config.toml
image_size = 24
crop_scale_min = 1
init = "trunc_normal_002"
residual_init = "none"
steps = 13200
Rows from block 3 of a small image classifier, named by matrix and row number. Rows with one number belong to one channel. Each number is 128 + 24 x the weight over its row's rms, rounded and kept within 0 to 255. All counts start at 0. Numbers have three digits each.
Before each channel's rows are labels from the 100 images, of 14848, where the channel reaches its highest value: "colour at peak" is the nearest of a few named colours to the mean colour under the peak. Only what is clearly more common there than usual is listed. The data: photos of plants and fungi (iNaturalist). In brackets: how many of the 100.
# convs0: expand pointwise conv (model.blocks.3.convs.0.weight, 384x64x1x1), inputs 0-63
# convs1: depthwise 3x3 conv (model.blocks.3.convs.1.weight, 384x1x3x3), a 3x3 kernel
# convs2: project pointwise conv (model.blocks.3.convs.2.weight, 64x384x1x1, transposed), outputs 0-63

colour at peak: brown (79)
convs0.1:155119164169098120122093153153124085126107168141110129114123153165140113177117124122117128108129105155108156133113151112107104165136144153123131138120150117119183160105126140113199129139109091
convs1.1:098167100107140118108157120
convs2.1:084124137131098103145158137142106163093129138120074141113124161161153147125135131125105138136166117180171088144129152082067117125099087106130110108137137135153127128108119127099109105125124134

colour at peak: white (36)
convs0.195:135144112121083114108090145128146127150153168109097137120154145126151100116113128109121141147161154136102170117130120153113101136141106150093135117078120101057110141149102103110120109069118143
convs1.195:108097104111105105105103100
convs2.195:128096120122137116099160101128092135093081108140149123109118077134132097163129126115105107106119130134163106153097109132141150107109129080161116108120093105144170114109081165151122119165108105

colour at peak: grey (80)
convs0.170:116139109108137112012100138098126125112148122111135123148173162141131111133139143144132109108128124092108118130100095127114131094108130122127083117127107127111143119173131150145129092106105130
convs1.170:099085093149146138140143130
convs2.170:145144131134150131160108131112149131169113128108154117168140130118120133120130145138180145142130124113089131105096091150176145123127176094141131114113141103120102132166143140186185145160089147

colour at peak: black (25)
convs0.317:147145053113147119146150111110137165189149123141115149140124131103093153150161091133131144149144119130123135138162138109162113130110081143145102174174127143161118115121106111118100133125151150
convs1.317:126119102108116101116083096
convs2.317:104126133155113128102151137123140131090150164137134098105112129152186155092117119118160103109139152144110124105120117093083167164141182133098108095089137135111129104109132125134182150135128105

colour at peak: white (37); pink (37)
convs0.313:131156108101133119114078130126119140125100090129125151162161131093113116120160161138099146179161122115162135158138156151160121090125132121167111114140129147151091121169120154139087138121145178
convs1.313:101122110091148148097158124
convs2.313:104104146127117087162076147159131159122102166114119154155144164136145105141107144137113175144178136136180115143129125113122109113154126122097153118122176146140110189145120129117118131130128160

colour at peak: white (57)
convs0.304:119167125118123146078111140138161090128153147127125143108143140148159091151173151140132134099146146174095134131119095145120152092087136127140109143126087127098157160131122142173149105141077121
convs1.304:091117097123160126122169121
convs2.304:120095096109143115152119146171142108120114164130157090155131141143097131149156106099162087121127082152122127156122128119143181077117134146106168127101144114123167166130152153128145109134092124

colour at peak: yellow (58)
convs0.190:183100149109146098155148132113156153140138112136121122088129073104124104110093094159163103136090145111122146127148121160144134127127125149120070126100135143147110154112096092106102097114111146
convs1.190:109150118103158099107165118
convs2.190:153112138116134154145130141147123130117129084129108150155135193185121112102124102124115121100169148180148111121111142107100089117125104143146099171144145153134125113103178137136145123154093155

colour at peak: grey (73)
convs0.219:122153125105179190126133155107161142123112125111166105130133121151137167121130184082133132140112110118154143125124100089138159095109134099158117101128156109139151099133141130191139117146112130
convs1.219:124097128174128094108149120
convs2.219:122117106144136150163081152120148138147127140105147138160107164127122126098128090167158158163132110163130110089100133117153153112131140115106091126107155136125078144146143110167140160154080163

colour at peak: black (44)
convs0.312:154127146160115087139128137131139165135135117159102153167136125155145127134086132125202117126137136107117145139142135122099094172127138151100080093138150153108120145107155125107190133140102126
convs1.312:147148147126140145087099095
convs2.312:129109114150145117142134116161156090152092128140164139141116071106116109160118155155119158131083152111128117141170114163145177136156158121090135130176113136132130151090141104151134127164153118

colour at peak: green (40)
convs0.196:122118139145151119073119171074131104151133099101118151111173173141148120115117136137115117124128096097101141113098095115097128111126133122131069111124105149118121124172171151132135101116087109
convs1.196:101086097158131147142146127
convs2.196:133161146124149151149130100110121157161125115089153090119136120110125144110126145136144127119140128096087135091078090145158107129133153098172159144104132100106110123178141155180167158131120124

colour at peak: pink (25)
convs0.259:148153116104145100076121090099158154126125114139130144129168129150121094132136134147149103157121136120093141152141148165138178108153164077130072067125140129108121113138141130119116106136113155
convs1.259:108117119150157170130098102
convs2.259:126146163146175133146102145149140062127118085137137134164123100141134148147131198135136117139106126151152147142151155157158147111139138116099138129145113136120117199115153113126118151142164132

colour at peak: brown (67)
convs0.34:078127095125111135076109160099128144084123145135141130136131141099119114116147124143116129183136093095144108137109107107117166089141139158132128147104129148174128049147122144124107129112115137
convs1.34:150124102123076097113130133
convs2.34:183113151118159160169097126151151150162140121123141103172118160104123141133110131114101137133103146154122135130181125148159097154127097125085101155157162129130119128107148070120108129108120144

colour at peak: pink (40)
convs0.215:152134115095110153125109061132133142174144128158147128126114082156125153156156150158175136161148127104120117170147132137134109113100118133088133155117194117111148116133100124134115124123166135
convs1.215:139121099143148085130148092
convs2.215:147119166131115108072099163155118086134157095120100148099133160147178139132132128145102101085144141158167126130146160123132091125109115124123137137132098160172129176121132107108123140145152109

colour at peak: grey (83)
convs0.11:099145094081190173124173153132140139173138136113180087137151106154129171149134149096149129127136123122137117134128139111168135107104124135150105138152137124128153124133129139179126098127159118
convs1.11:125121109117169140092090119
convs2.11:135148082143139104101108157082178127142143145161124166098148171149113118146156090174135150157140157132090130110097095127134114136170152145085142121134138143125113142139141136146165125116104135

colour at peak: grey (73)
convs0.367:113149137101148189145120144113169119187131148093214073126168119122121124137120125116141125096116120159118131120127132135144125121132167141132116089127107105126153138166145139145148123115140116
convs1.367:140127092161146100147136094
convs2.367:118117125100155129138127156150161156118126105133173126129136107167124127141181102136152113146122115134153096127089108142174128078127153098123128114161136137151143172160158155164158117131077107

colour at peak: white (93)
convs0.246:121138125125114114130076161152147134131084122185125156137144142142115134181152150151164181138133113127146121209146153136144129104094144128109097130153123139126145133103145130152137122162120139
convs1.246:121132123141169138125184130
convs2.246:162105145162129132154111106155124107107118122182104131089113138135161150160098117103116085096150139166126187150146114139129120138128137123099136118094098139127145153090158108095135150168134099

colour at peak: green (31)
convs0.161:122108140132163127121156117058150134157139119102156137130142112079124106112130138137122135152094115108113139088119129144141131162171164059107127091135127118122095129174141116115104114091131106
convs1.161:113115108155159164108110102
convs2.161:108124123112106119138130110083109107175154152074158122143131132077130120107151111151128141144112121088109094083105127117127130160134133084149124106111164103095086128163082131150116128100130140

colour at peak: white (44); pink (42)
convs0.154:123131096080107137135143097139137196175135099154132136147130110118117131143146108146154163129154129118143098187193143111136125109110125111120124095164126126165115109130104120141121147139164158
convs1.154:123137129110158088116164100
convs2.154:150087112140113098126086154161126084134132126115111140118144177137176106152123077129082121092160151126161124145115150094107085117089114119127129126147156163117137160135137147139112117148128104

colour at peak: pink (54)
convs0.365:083135129087118162126122100163117117106097137128125109130115126118104089136123124137149172118094141150101119168153183134119200082113104162138141150129097117108162105124138141154125123125146144
convs1.365:109086092123138135148155149
convs2.365:097126127142138170115116135152131123190095148113144118118128109102101135168108088151126124146098087121154148136149136159149124128117114162110175144153120126130125179130141118069072115121142129

colour at peak: brown (61)
convs0.348:118138151139130090192136138167117092076127130169146117127084095131135142137164161106145141132149144148136128129122151074126113132104118130126146110097127116111138149101117138178178162143141114
convs1.348:104086097140164132129121148
convs2.348:166120092124111137122108097129146125141085125137162131132064096109077086142105093153155116105072106090143131144140136148143153121151122130124147127148107103120134118090122118094107151155105144

colour at peak: black (33)
convs0.241:143182089089135155111138088120125162187145122130139131114133152140059143150159111161124143116128100145130116177164131118147117110115101128142105150158145129152131112132128124109106144127157171
convs1.241:118099092103106103114110103
convs2.241:115088139142139133142177112125137140103164131115134108108118124130176154091099138116158101097122171156113096090141134112105164155144182134116115119113131178154126096120102109137159131140119088

colour at peak: white (31)
convs0.350:080152155133137171111147116098125139116129135115139107150137146129114160117160138154122117126145068147134119122087128113101136141124152144182132087107144100122127114150163216114132129132123130
convs1.350:104092118107102101113100108
convs2.350:144086089133172137118143088126136159102158115145159119148096099132137123149169110110110103142095095145138146087101126121150129118154112138118108125164119150093149119118166106157102106097126075

colour at peak: black (39)
convs0.188:128112155181103121111111157118110117111111141125098132121142167151137138130104125140111130143143084098142108132085159114064094158148153145119144133151152146131134119138204165097131115131137104
convs1.188:111081098143150148136149141
convs2.188:128183106181124131130117129083128130157104127136101137106149121080124122140081143142130140150109167116089174123152101147156133130107129129155204156116116141155100118144099121129134132132141125

colour at peak: pink (48)
convs0.227:155120148135119142160110151133182081187119108135161131124128103148155125143078138109131120132120122125154182131160190093121117109103112113111113125123177148139132126128095126151143133132098110
convs1.227:114123105111100160131119175
convs2.227:181138103098135104116143111123167119123174087149136161102139144157135106146132109104181125081108159129138160136155139106156111106122135116131079105177124150116142100115109110148150110151137117

colour at peak: brown (65)
convs0.175:134121076102192120107140140072146173120145121098168116114137122139133118118146107122123117121076116149140145102123095112158150114145125077154103107162124121109126108162133120154100115092123116
convs1.175:134143145110127118112080087
convs2.175:161142099141141124112138141132169135135101150192113151103128127137101114175104095140129127115093159142106157171176113134128146124145114132106130117126112108141153136055118103097143114142096146

colour at peak: brown (61)
convs0.238:114142137136129141141128167125123090134103119131143138175149135103123072137111107086115140112072104131147187112142137126123162143134131094141131066131131075125122161123109135132134091105159120
convs1.238:103119133104123178108135158
convs2.238:131164170126129131060147168111126130118148120146109143080138144147195111116104180105135130133108143093106170110143163100111125138122139101140118128130148130108125108120110112168155107111135108

colour at peak: grey (73)
convs0.319:152134099123183123065116152085173151107098070110158151140175118146153162108100157130121111122119134131154135124111109137145114111147144136151087129120107130114117082129139130152117123142106138
convs1.319:135130104087126167163121117
convs2.319:120141121162137159135132100108148126119119096126122145146067122090123144076138092174127156150096119157122128099121128139143162148122122104132097119126115120119068116106141088132108179156133164

colour at peak: green (29)
convs0.171:146130135114139135103075151106130094141137125075133107136202182139132145134123160139126141109127138098113105136109100117121108108101139136138086142149148136129146134194151156169136099132125130
convs1.171:105103088132133126144172143
convs2.171:159136090119175141165100118136130130162122108081167100165122125125106105129118142135173116120128128117121119107106091136176121100108127104141105154138153117137107163162100135177156145150092145

colour at peak: pink (46); white (25)
convs0.249:152110140127108097161120102111177181160108081117118142144121113125150145125125128173139153079134136140145135134151156091105086148078110111142112094146112115131101116138093148155119168137128122
convs1.249:111104118107094135148156165
convs2.249:162105075101104094134119094114157122118133110110090188099132162132145158130138089126132141069111159121129153150156163105109117119101130110150112097172140131120119101140104141136109122151130121

colour at peak: brown (61)
convs0.23:113151100114129124051124143105108142061140117122113146143136146102143115082140135112087116163128127108127141119121096127126177100126104104144113107100128116133099079126127112133100104098106158
convs1.23:148171149115108134101105103
convs2.23:159097152149094114154102155104145124098110129155107137128103164097129096136074138165135122123109164169133132146162179102112139128150125130129121152144110159143122091110077118124121115119080142

colour at peak: pink (36)
convs0.273:098140119142133130096124152128092068097116118130124134216144174116122094145138132116106125116129114161142123112109108103098126123091107114149145119125119106097128124123118162142136083127183119
convs1.273:129126092158133094154132095
convs2.273:128136100135098100135114150165115081123086149149123149125113113146102154167162092150150141137140084128145121195147172113134162106113125123120145101110125106163138132107159143102138144168145137

colour at peak: white (33)
convs0.220:134113113090128082136130130147100141125112101133140125129156135105116134126155124171099128106144154144131086153126098169181117091190146135127138127129050167132138110148149127138113137130153141
convs1.220:102110153120172112139117094
convs2.220:133135114152128169138104174139169124160119159116143157125114137136167114131135087125127145165095109143151130113134148109144162131086124102111143117146216125112110146113123115154138117153087148

colour at peak: green (45)
convs0.205:142123123134138130095103162099157122100117146084154111121181141121143113120088144128144091117108137116118132096075096135118125118122138113129124134098112118120157103174131146135128051113076117
convs1.205:130131134119167099096168119
convs2.205:139117071100142112119114093174107117108151099119162101107095100144137152095149094107118099104127103103125139120107102117154111081127114146127164150143128165122145137150149129140128193126153120

colour at peak: black (25)
convs0.351:131120135133059092151095139140134113113126166142111123097106149119143119121143128123147155146119148117075145138181136113127156159136138102090143096094136106110118143111076078154155155126139131
convs1.351:105106097111119109109091100
convs2.351:097126113124155160138147101127145144158118122097128134138155122153099120144125090136101076129160107171149122126087142148107132117112108163147134126119114120155134168161091193086101101129102110

colour at peak: white (84)
convs0.201:146131102111133109135069146148148139162099119170136155148155136139113099197142124166146153124141110154152153184137176153164106102126138125117102138153119152112152140119152125140115108151135125
convs1.201:128137129142195140121144123
convs2.201:145093155175138128139131114142123104097132128165118121095114112128184152133098150100117076103137127166129175127131102139124150144142149122082134114094100149133133155103150101099137140160146084

colour at peak: white (38)
convs0.383:144103127135125123153134102126108092119153145158147117110057135122116091149153055126141122126094121166088153112142147086128170147143106117096134157121136127120151131097096096132130143116136106
convs1.383:108098098111117110103103096
convs2.383:087130141137145151114160138122151104127154083109103144123182106109143151099121120076119103132159153105127133116116119173112109134126146175122141138150104171092106137171131159102116094110155116

colour at peak: grey (75)
convs0.224:106125138119135142114138125140070114108111141132124110100121164159088137159176111146131155077122084124111084149119095121117171109147146138130107152127098126149194147117145150140134129157154115
convs1.224:129151134144136084108090150
convs2.224:124179159149136149106148117102177108144154088125120186159117134114162117108129164113100115122133153134115200084125132152110130158102120125154134127122152136119076148125128127121120128137162129

colour at peak: grey (74)
convs0.321:132109101108129130141143094135114134135129176125159076144145103097111155142135136143137154149131168148117081135132150150151114142126157107095175126111137090116135101144138110159124093113204116
convs1.321:115113161138075140138112111
convs2.321:116139118127159112112147159148139121119140087102138144129145129148148099110118124160172162129110169141149085112112123108146106083103115088108088131160119158115093160140154110185164103133128148

colour at peak: cyan (27)
convs0.197:111147129129149142182148165109076103172129103114118126145154154100113133111099103083110145110111097119155185103149110111104155132170107115137129083140105126097107151131132139124125100108144125
convs1.197:155113101148130097167130103
convs2.197:086138108086136140118114100146112122130088127088153124134145092150088150117148111135128131136161094128160108150067127140147133079120139132141129087102111097106120158168138180137119130147128156

colour at peak: grey (78)
convs0.323:151139152236126110151141126124114080139105104135083183124132122148123100136121131119125158131081114129107127133144130160104123148133120128121138147164139150123113149109164132102141137151132116
convs1.323:142101139139084171132119139
convs2.323:103128107204147138137177167136120141118118107149088159110124141144158138130101130098132138149136123099128114115107114097093124129085108157116146174162133166118128143097156138140136115148168102

colour at peak: cyan (63); white (25)
convs0.10:123171139123135134052119132137131132121094123160121149111143120155133091149158152165133121121149115139118150182126157141112171105123133124144074097113103109077144157112144164136131114148115141
convs1.10:110107104137130181130140156
convs2.10:127143136112141111130111129165157110114094136155110151122158105139137139141107158134141111105146164160131162201172133166127177098134141103108136109094101108120134146115134134085129135156092164

colour at peak: grey (79)
convs0.359:114103114128169112127164129067165159166106101122158138086148113129085147139123110152143122144107106097142132132112133160140132125202151123116102128153091143124134116139143142103107101118094116
convs1.359:158106092155127107123140162
convs2.359:133106174154119112128123110122090100125109110127140135121098134109110106117098172166143163124150141120130122106089147136141113150198150142139095156125080141089102137133104113137131167148178136

colour at peak: grey (72)
convs0.377:132176119121122111131113120132062147090108099136100128167114138103099123133142130127133137110126116133167155140133134106121122130088074124198141107133131082102110139120110157129120144124176162
convs1.377:114106112159118099159134092
convs2.377:133137127141072114086127113165094088144120149110119142092104121149135127152153087150103111089122085111171124162126139120124120147096102100120129079133155101112127163111123131090110141160155125

colour at peak: pink (29)
convs0.31:157137151119066103108113119129156146148165130148107146145105144140130131120119118126128106135154143153121190130155135158133108153145113111099121086112115114089095150114112079087144140098080150
convs1.31:137147132106114112157163170
convs2.31:130120091085143105130113113128156106075169132141118151109101137157138171112171142101167161121102154160103143136165121120140106132140120113095088104159121120115128097111139075135128131091130147

colour at peak: brown (68)
convs0.199:137121151139080159117127085132127083156122142140151145118124131157151179140109186144132134127143129158107122124109119131085086137149143109089156118120156121093170085140109144125154117143112089
convs1.199:091160122104154129102151112
convs2.199:089134094113129094120144158143099125097137123103089135098148164179150113119143118123116142134147128182161085155120145078097111092086077101134102118129116140149124134127134136141111102120131138

colour at peak: grey (76)
convs0.204:137122083096137135101116140116089100125138152107160110083144114130105111113120090118122116164088101091126102134133138130139177079187138148113126141112143143173145107156142112102111120092137141
convs1.204:088098089144153141130130141
convs2.204:083115137120147146122116121102128136184147134069161124115127107114122154109138137147142154153126098131143100076106108161159101157118156108111117095128125132150081155171095097126104148121150133