Weights of a small image classifier.
Model: 24-pixel images, arch mobilenet_v2, norm batchnorm, activation hardswish.
Training: cautious_adamw at rate 0.0025, 13200 steps, batches of 512.
Data: 45211 training examples, 149.5 epochs.
Rows from block 5 of a small image classifier, named by matrix and row number. Rows with one number belong to one channel. Each number is 128 + 24 x the weight over its row's rms, rounded and kept within 0 to 255. All counts start at 0. Numbers have three digits each.
After each channel's rows are labels from the 100 images, of 14848, where the channel reaches its highest value: "strongest on" is what is common among them; "place" is the part of the image that holds the peak. Only what is clearly more common there than usual is listed. The data: photos of plants and fungi (iNaturalist). In brackets: how many of the 100.
# convs0: expand pointwise conv (model.blocks.5.convs.0.weight, 768x128x1x1), inputs 0-127
# convs1: depthwise 3x3 conv (model.blocks.5.convs.1.weight, 768x1x3x3), a 3x3 kernel
# convs2: project pointwise conv (model.blocks.5.convs.2.weight, 128x768x1x1, transposed), outputs 0-127

convs0.230:141097125083144116125108096123138116154148128156125142117113120102124179131104107093108140089119121096128109077149119126118124109116138170148148168144087133087149081090143168136178114149142177130130145140169152064142124130140152154106128140129113133153166122131130139188133131121148157131139113145097117089153118146110119144107178130122151127148123152058104118113152114138137101119119
convs1.230:116090101144105141160137156
convs2.230:102104104093144106137118128119149123107152102147137143136135123097085116169083110117126111135112124143161111109144131133076103074110166179138158149159103140096153088129101111124102106143112103157111135132139146128116125132116117142118127117178116139136130112132163080147146172129100180114159169154144094090131127132106117079090134154101132106117081126100122129168096100093141114120124
strongest on: order Lamiales (29); family: Plantaginaceae (26); text has "speedwell" (25); text has "veronica" (25)
place: top centre (45)

convs0.373:137167117173143109137149120139104139115108179140136126102096126101097102131146144080140179127142160129156147127133102101126127167140123117111126129105138089145135175148131123130119112113153132120137101139175087108124081114157187112155151107152138142113130130150148092120140113120118115159067121148173116088117129080166164122134130143174093090131136126166119170127125148132147098137107
convs1.373:106100081133119131152137159
convs2.373:150135173117109123110083142141156148126142126127097124097158116116145133148181138142114143151084177146152228168091158124085127139130135148093179120144153154074159149088171121149146123130163141127119143107126130134128104137141130131097118123109111173156079131122125131113088127130116116110158121109120136140145130106090147142159142151142103125156130145138128116123146097132107134138146
strongest on: order Caryophyllales (27); family: Cactaceae (25)
place: bottom centre (34)

convs0.404:143156113130112075098126063157157110121143105144149112127086102124148147122116088111122138158128095125140111117103126099114165181085122173125165137170082093136156092090161158111108139148124142144114137089140144136141127114091111107118112150129094119126081153143136119188087116150128144146135110125114093098149098138124114151097123151144146134130135149112161101118151127122132087114109
convs1.404:131108129130089112173140156
convs2.404:140126130155122164137117124116143113128110091142140153145172180089148132173122085108133112172133133157103098135167132096091125139104162106085145097124129090119107143117136130112096089150124139097148125126118117119118146136126090084099121111126090156099096140101140107109114096133118151131148118162120091065127156122132090112114127130102162103150119128137161130169065111141131102113095
strongest on: order Boraginales (29); family: Boraginaceae (29)
place: top centre (32)

convs0.321:090144137134127145128126120119138103103140114101098151106132169143150132126120150136115121102121126172098136149134166155139154079137109090157105117119148103092081124127125101178147134085114136149117148103102120126167159153096143116080105153079122182132153110125146100126103138155120128086168129117117132106085142139083136147123089129125121129084112124080126112131131181173128125149093
convs1.321:160135171132089128148119144
convs2.321:184138142130206153133139127139082137112128131087112085131126137131097122188119115101120114142144101152153133121103112116138102102144129141115138169121121138141102116102114162100129107154143124093110123132114101106115119121111115143106117121150071115152133145164167141134126089129078108124151144142102157113125164136124164112102124128129099116136105159104143201073113116088109131090125
strongest on: class Liliopsida (25)
place: centre (39); top centre (29)

convs0.611:116128140125188135150112133086152138093114139127137132136157109166118105143091077162158092140141114092139085150151104099167133130165102117132141127115095158139168124139073161109106156161114102132157113115111147143097128108113078077122135133123159090131157142128104112087101130117136138173169118112118123164120112110154125110112085084147130172119145141143151138124131141121103114144136
convs1.611:146151134173125170106126125
convs2.611:141147118151122107078133071167177126117085152153125140162160083122121100097093114126127167160142137092137137142098111123127139125101128143084153159130172128125125125159097088098134125138110131126134129117156101140141143134121101102122153117112117108125060093126103099072120166130141118156113115127099091128127098137146106170063134118107131149147119168144133126104102146118123132126103
strongest on: class Liliopsida (25)
place: bottom centre (37)

convs0.181:144070145108135121117114080125113161147169119156132137125142082124137132121121108116119125132158118124113110129159113112120119123145128146156116139108106135126113132143145140105117174178139126120148113106104215133084138104151134131099138105145160105153090130107090146149165128112144119164129179090104143130193169147144100135129160126140166145130116128156183130095120112081118131117109
convs1.181:158135146176120166122125123
convs2.181:132113120131106114087122098110106132166145159145129147139130107122176167147146155129112159157166147129126147105155139120117102135180153147167120118138128098102095147141159082082148155149098126124159155144115152124105140121123137107135141101149096101147091102124156106106181119121130094115128166109183122155122161119128120109124105107181158185133116140167114145137098119153118088152133
strongest on: order Lamiales (25)
place: centre (45)

convs0.420:124162136152095124087133134102160126113139138090103150136120122144104132162130098138116127115134153140147142114127147121114132106109072076098166162123157128133119122165104123155122167091156098125096120092071164124188197145111098110115116156165103158142168145123156109137127134145102144116126138104120142139143179113124114115152114124120142145099116103122179146119133126141079150140100
convs1.420:169117165121097112141106142
convs2.420:113115136152141130158111093115115161137113139095134137133126138104117173190163116134119126184103171119101164072132098157092126124180156128110126106142125134150110145134123165084152156163082115130165121115152120144129123101142136174127141116135103136136134117198134127125131116106126116121178126137134210110153108131140116137129093149128129153147112147120104129128104116108106131168136
strongest on: family: Asteraceae (26)
place: centre (35)

convs0.497:117153130155120124142119106113112146115140158131144184123120126126110108120119147120120181131153185105123140076108103107125124125134135102126154165069114081115115163131123123153151121155188130107149127126140150134119094123155167123155107118174107134118142125160159056142146140099137149152124150123135101123133107135199161115169142128148102132103123128148137143083166147146133106124095
convs1.497:122111115154138144155174157
convs2.497:148106128118131104145109098124163121116153137070120116138103097120110091124134149077157125148155122106131173114091187095113138152113173134156096163141111177114136141126130106125126105163126114133171186132160138126104109113125082100123133129092127161139133132144131131114129118145103137154128094141138128115118117130093101136128121120211098108132136098175144123099140123103091159128160
strongest on: order Caryophyllales (27)
place: centre (29)

convs0.587:134099153150141175149116142125165141145155100144169141136145158113118135154128160105104091060082136101133130142106134144147125096138126110137160125100139138073146120149071131142172078137166127140136135127105138157121146127126113162125141132107150104131096096115123116082153117106167135119124141148135109131121134159155158131151140095125129153114184104152094165160100104161100137147163
convs1.587:102140138097111167148100143
convs2.587:107167146130121134157123111118145138156144115184137150117141129117109132117112157086121113088161131075120099119055128164116160095160158110135158170108142124124126144115107134115132094150128156125138122119122106086132123153111105190141187132127151128141171099119121098089135108144150107128125115175119071126120120150131145129148096156101149128135172135158086141149097143122105118135125
strongest on: order Asterales (43); family: Asteraceae (43)
place: centre (30); middle left (28)

convs0.261:099155135110118114137123117126115128116087134115088135067212151149156103136124120159120131140105110123128150132158088132144140130156129129137107150145132121128111117114112129122129137143115121174169157134123128117121111137136105139106136160121134159136155122210133144123113137119148070102166122135137117158057101166132102080086093128142095127119107130122129119124130128061128102120108
convs1.261:103101102117117128167152157
convs2.261:108117064128074149191135156174108151124101151118137150198097157126105127138112126159106134099082133127108148138109128124130117106122140115144146128143121145133149102102134135147179114135172110147106149153101104129135111171092154135109089110131110121137095156111167135046122126096118151150134139148101121128139134132144111134145131098138128188096129108121127113141156133126143118113110
strongest on: order Caryophyllales (26)
place: centre (27)

convs0.177:130140112098139135132107124120141086139117107115147140111106141138149142131145130133100133094107127122128158131138105152145181108105165120131138104199157100106112111128129109105116141121120115135150179084125135101200164158136162126109124139070137168134153148124103110161118135174092105091142102105118100103122129139103106144069105137126143101102123113061124138167131147122132139122098
convs1.177:158158164128138119097107105
convs2.177:176158136119152153125141112142092134113122107152104110111135172112156131173106138119116107101155124123114127154122119082093096113134165163119183156125108126130103128133117106142106089145139154120081153153105120147158124136104112156133124110200116105105093130130098155136115103146116118103116100130132112122087107121109172086123116086123100136184123119119162179093101115134137161102135
strongest on: order Caryophyllales (29); family: Cactaceae (26)
place: top centre (46); top right (39)

convs0.338:123124164133136095129162118137105130131096154127108103094143144114134115132106142104118120116135127129119115135144137147173095116173111111151126093072127079123104146126170095124159128121149133144167124149130114116101128145157188114111158131109139166165184114158114118127122136150155095137133118137145112125138134125146122099116109178200088129144146171121094115114151187112162142138079
convs1.338:103084087142137153135123131
convs2.338:144137181198110144129116121113130101141140138123149112105134154097108169144181153144123124091106162077122170173131163107112113119158171096089162111094144139101106109135157090158137102152161113150140158134155089146105113135142106132134128089146124179171100129093118128090133127114128119123111132141144129111124132131088149114140080141155130113141129105147129118145121087133147151138117
strongest on: order Caryophyllales (27); family: Cactaceae (26)
place: top centre (27)

convs0.590:169084106145116127123079092136138120109141118160122175132124093129138193116107100095127107069129103119116084095111144179143134141100160165143121161118131119096154077126128158180153126140166148097091120141112139120149159115135134152080149128139137146138126119140111149142109117081120151156111113163134122096138127141142131132092142082131156128100139163131126104156136119103144148147140
convs1.590:108131145153120112166102090
convs2.590:166163132147187139116149175145120121126115149170194110118097147125108092132133140147126115161144099134142104139096098177127163118160148133142137101110154115157164117119149135144128136131130128121131136149107140132160139108065119177088100151180151146084118142108161143119108155131148135140127133138159109102100137125166111137123156124105156157122098119116096129129074103135173143135119
strongest on: order Lamiales (31); family: Plantaginaceae (29); text has "speedwell" (28); text has "veronica" (28)
place: middle right (43)

convs0.316:130125179125162158129081122074136125127136119131112135132151117155099143158089088096162096103125137097139096110117134115131108098165093104122167130111130156128131142155067109150125153128200162121124123144112144132144124116154131132126126147149143132114094129157150085103132139131131133132139140096139129115126136122135133075192101066114147159120145120152114169159096120168138145150143
convs1.316:165144168141124157115103115
convs2.316:144160116135127112130121132180159166185132104124146150167131102102099156106082106121148141111138156090121153139124132168111120132124136129078150121134140123119152120164136096109130126135070155139134112143166124137100136123115159102086151114076164122127128114134103168090117121114130095148100098087074116125138109113159102122090081148158132087128155157117126105152119135095146121141105
strongest on: order Asterales (32); family: Asteraceae (32)
place: bottom centre (48)

convs0.320:131141120146082144142148139144145124153141136158122159086108126106149123145137177080125142110094118147132160145146108121109116124124076095130127133133161129118108098147083141143158106110168127155117137129122133107100107158124099146101140134123168116139130139145130109087155107097184089124080143159118163115131162124158200147178102119101084127130138129141134158167094125159112121158137
convs1.320:095140169097118148124117101
convs2.320:084152149159123106132131141140190137176092135126149098109085077109116173128111148104115112119128101110129095120124115156145134110152159156134123150146105157115137074123108105100136110119166156093124152129147122115111139149114109131132096126104117116143153114103087130140143163124085139120147141135115122147175122162134141143141119155069144089113131136165144197148122114139131105084093
strongest on: order Asterales (44); family: Asteraceae (44)
place: bottom left (28)

convs0.66:100090134070095115106126152133168110118153134107113069150116161140136168132098086134117116137056119137143126123130157135158102120109141152094145125147135114124128103098111140128089118114121094178122160082107090117114125129093099107103113157113141145159150137116122142127138151121121177094161099153148089108099127107075133137112102144127111110120114130119117106142181119128125125167100
convs1.66:155083145131098145142105145
convs2.66:136137099115181115122141132117092108125092161109140105162133095146126137136132124115144129153106112162136129132148085157122105138119131067162128145137128158091141142106157137149119122140095117099122086136099124189172167128082137148087116123140132155085158149093157100119116102165113123127133134142091142148140136131125128067102111174114172152149086133127116128118120115143166142133083
strongest on: class Liliopsida (25)
place: centre (40); bottom centre (34)

convs0.516:130124167110131102145144128132140120144158110126108096125106155106124154091123166085144129108103142177138110122117176168122098116122156143132136079116130060101116157120143101140131068039141139138125119095115115154117150113124176148132127092085144162138107128131126129124137119153148159094127137135151120142168126156103143184131118161124120117134149133141102120139129169163155124132124
convs1.516:148099143153106163131093114
convs2.516:129121107097150170115112093115127150087155118136127084170165061147116124119141118104102112132148114144143117132107125137122088150095130132132124151136149151126121151082150110110117140165186120119144095140098181122106127138109126126086112110123077121136159100101151108097098102140124082117173139132125143177147119156110150126131141190135102157133124105155102146158140135116109156135101
strongest on: class Liliopsida (27)
place: bottom centre (44); centre (37)

convs0.103:115132111140126106142164144150115152110136125136102098114120147157168138115094136130162114133122118152106106151085156175115093096119118161170097101115123126122120128127142099160180129084132139147119124088128143104099133130106164116107127120112134126131118062164087136128131138190161136124141141136162087097103109182117116142121123150135064131138130165110105116146114188130144114135155
convs1.103:092129164099121162108124139
convs2.103:115108113128175131117143154108125182127119154114108107145166113109116123070143118112144151124145113123126142136132125129149116123101167101147108126145146104073187149101068108104139112152172142114118108101136145107076121145142126137125090102133079108146131136115162155149101132177092136141142130140132121136136101176132106123123151133101177157096091135145087122145161136143112104081117
strongest on: class Polypodiopsida (30); text has "fern" (28)
place: middle left (35)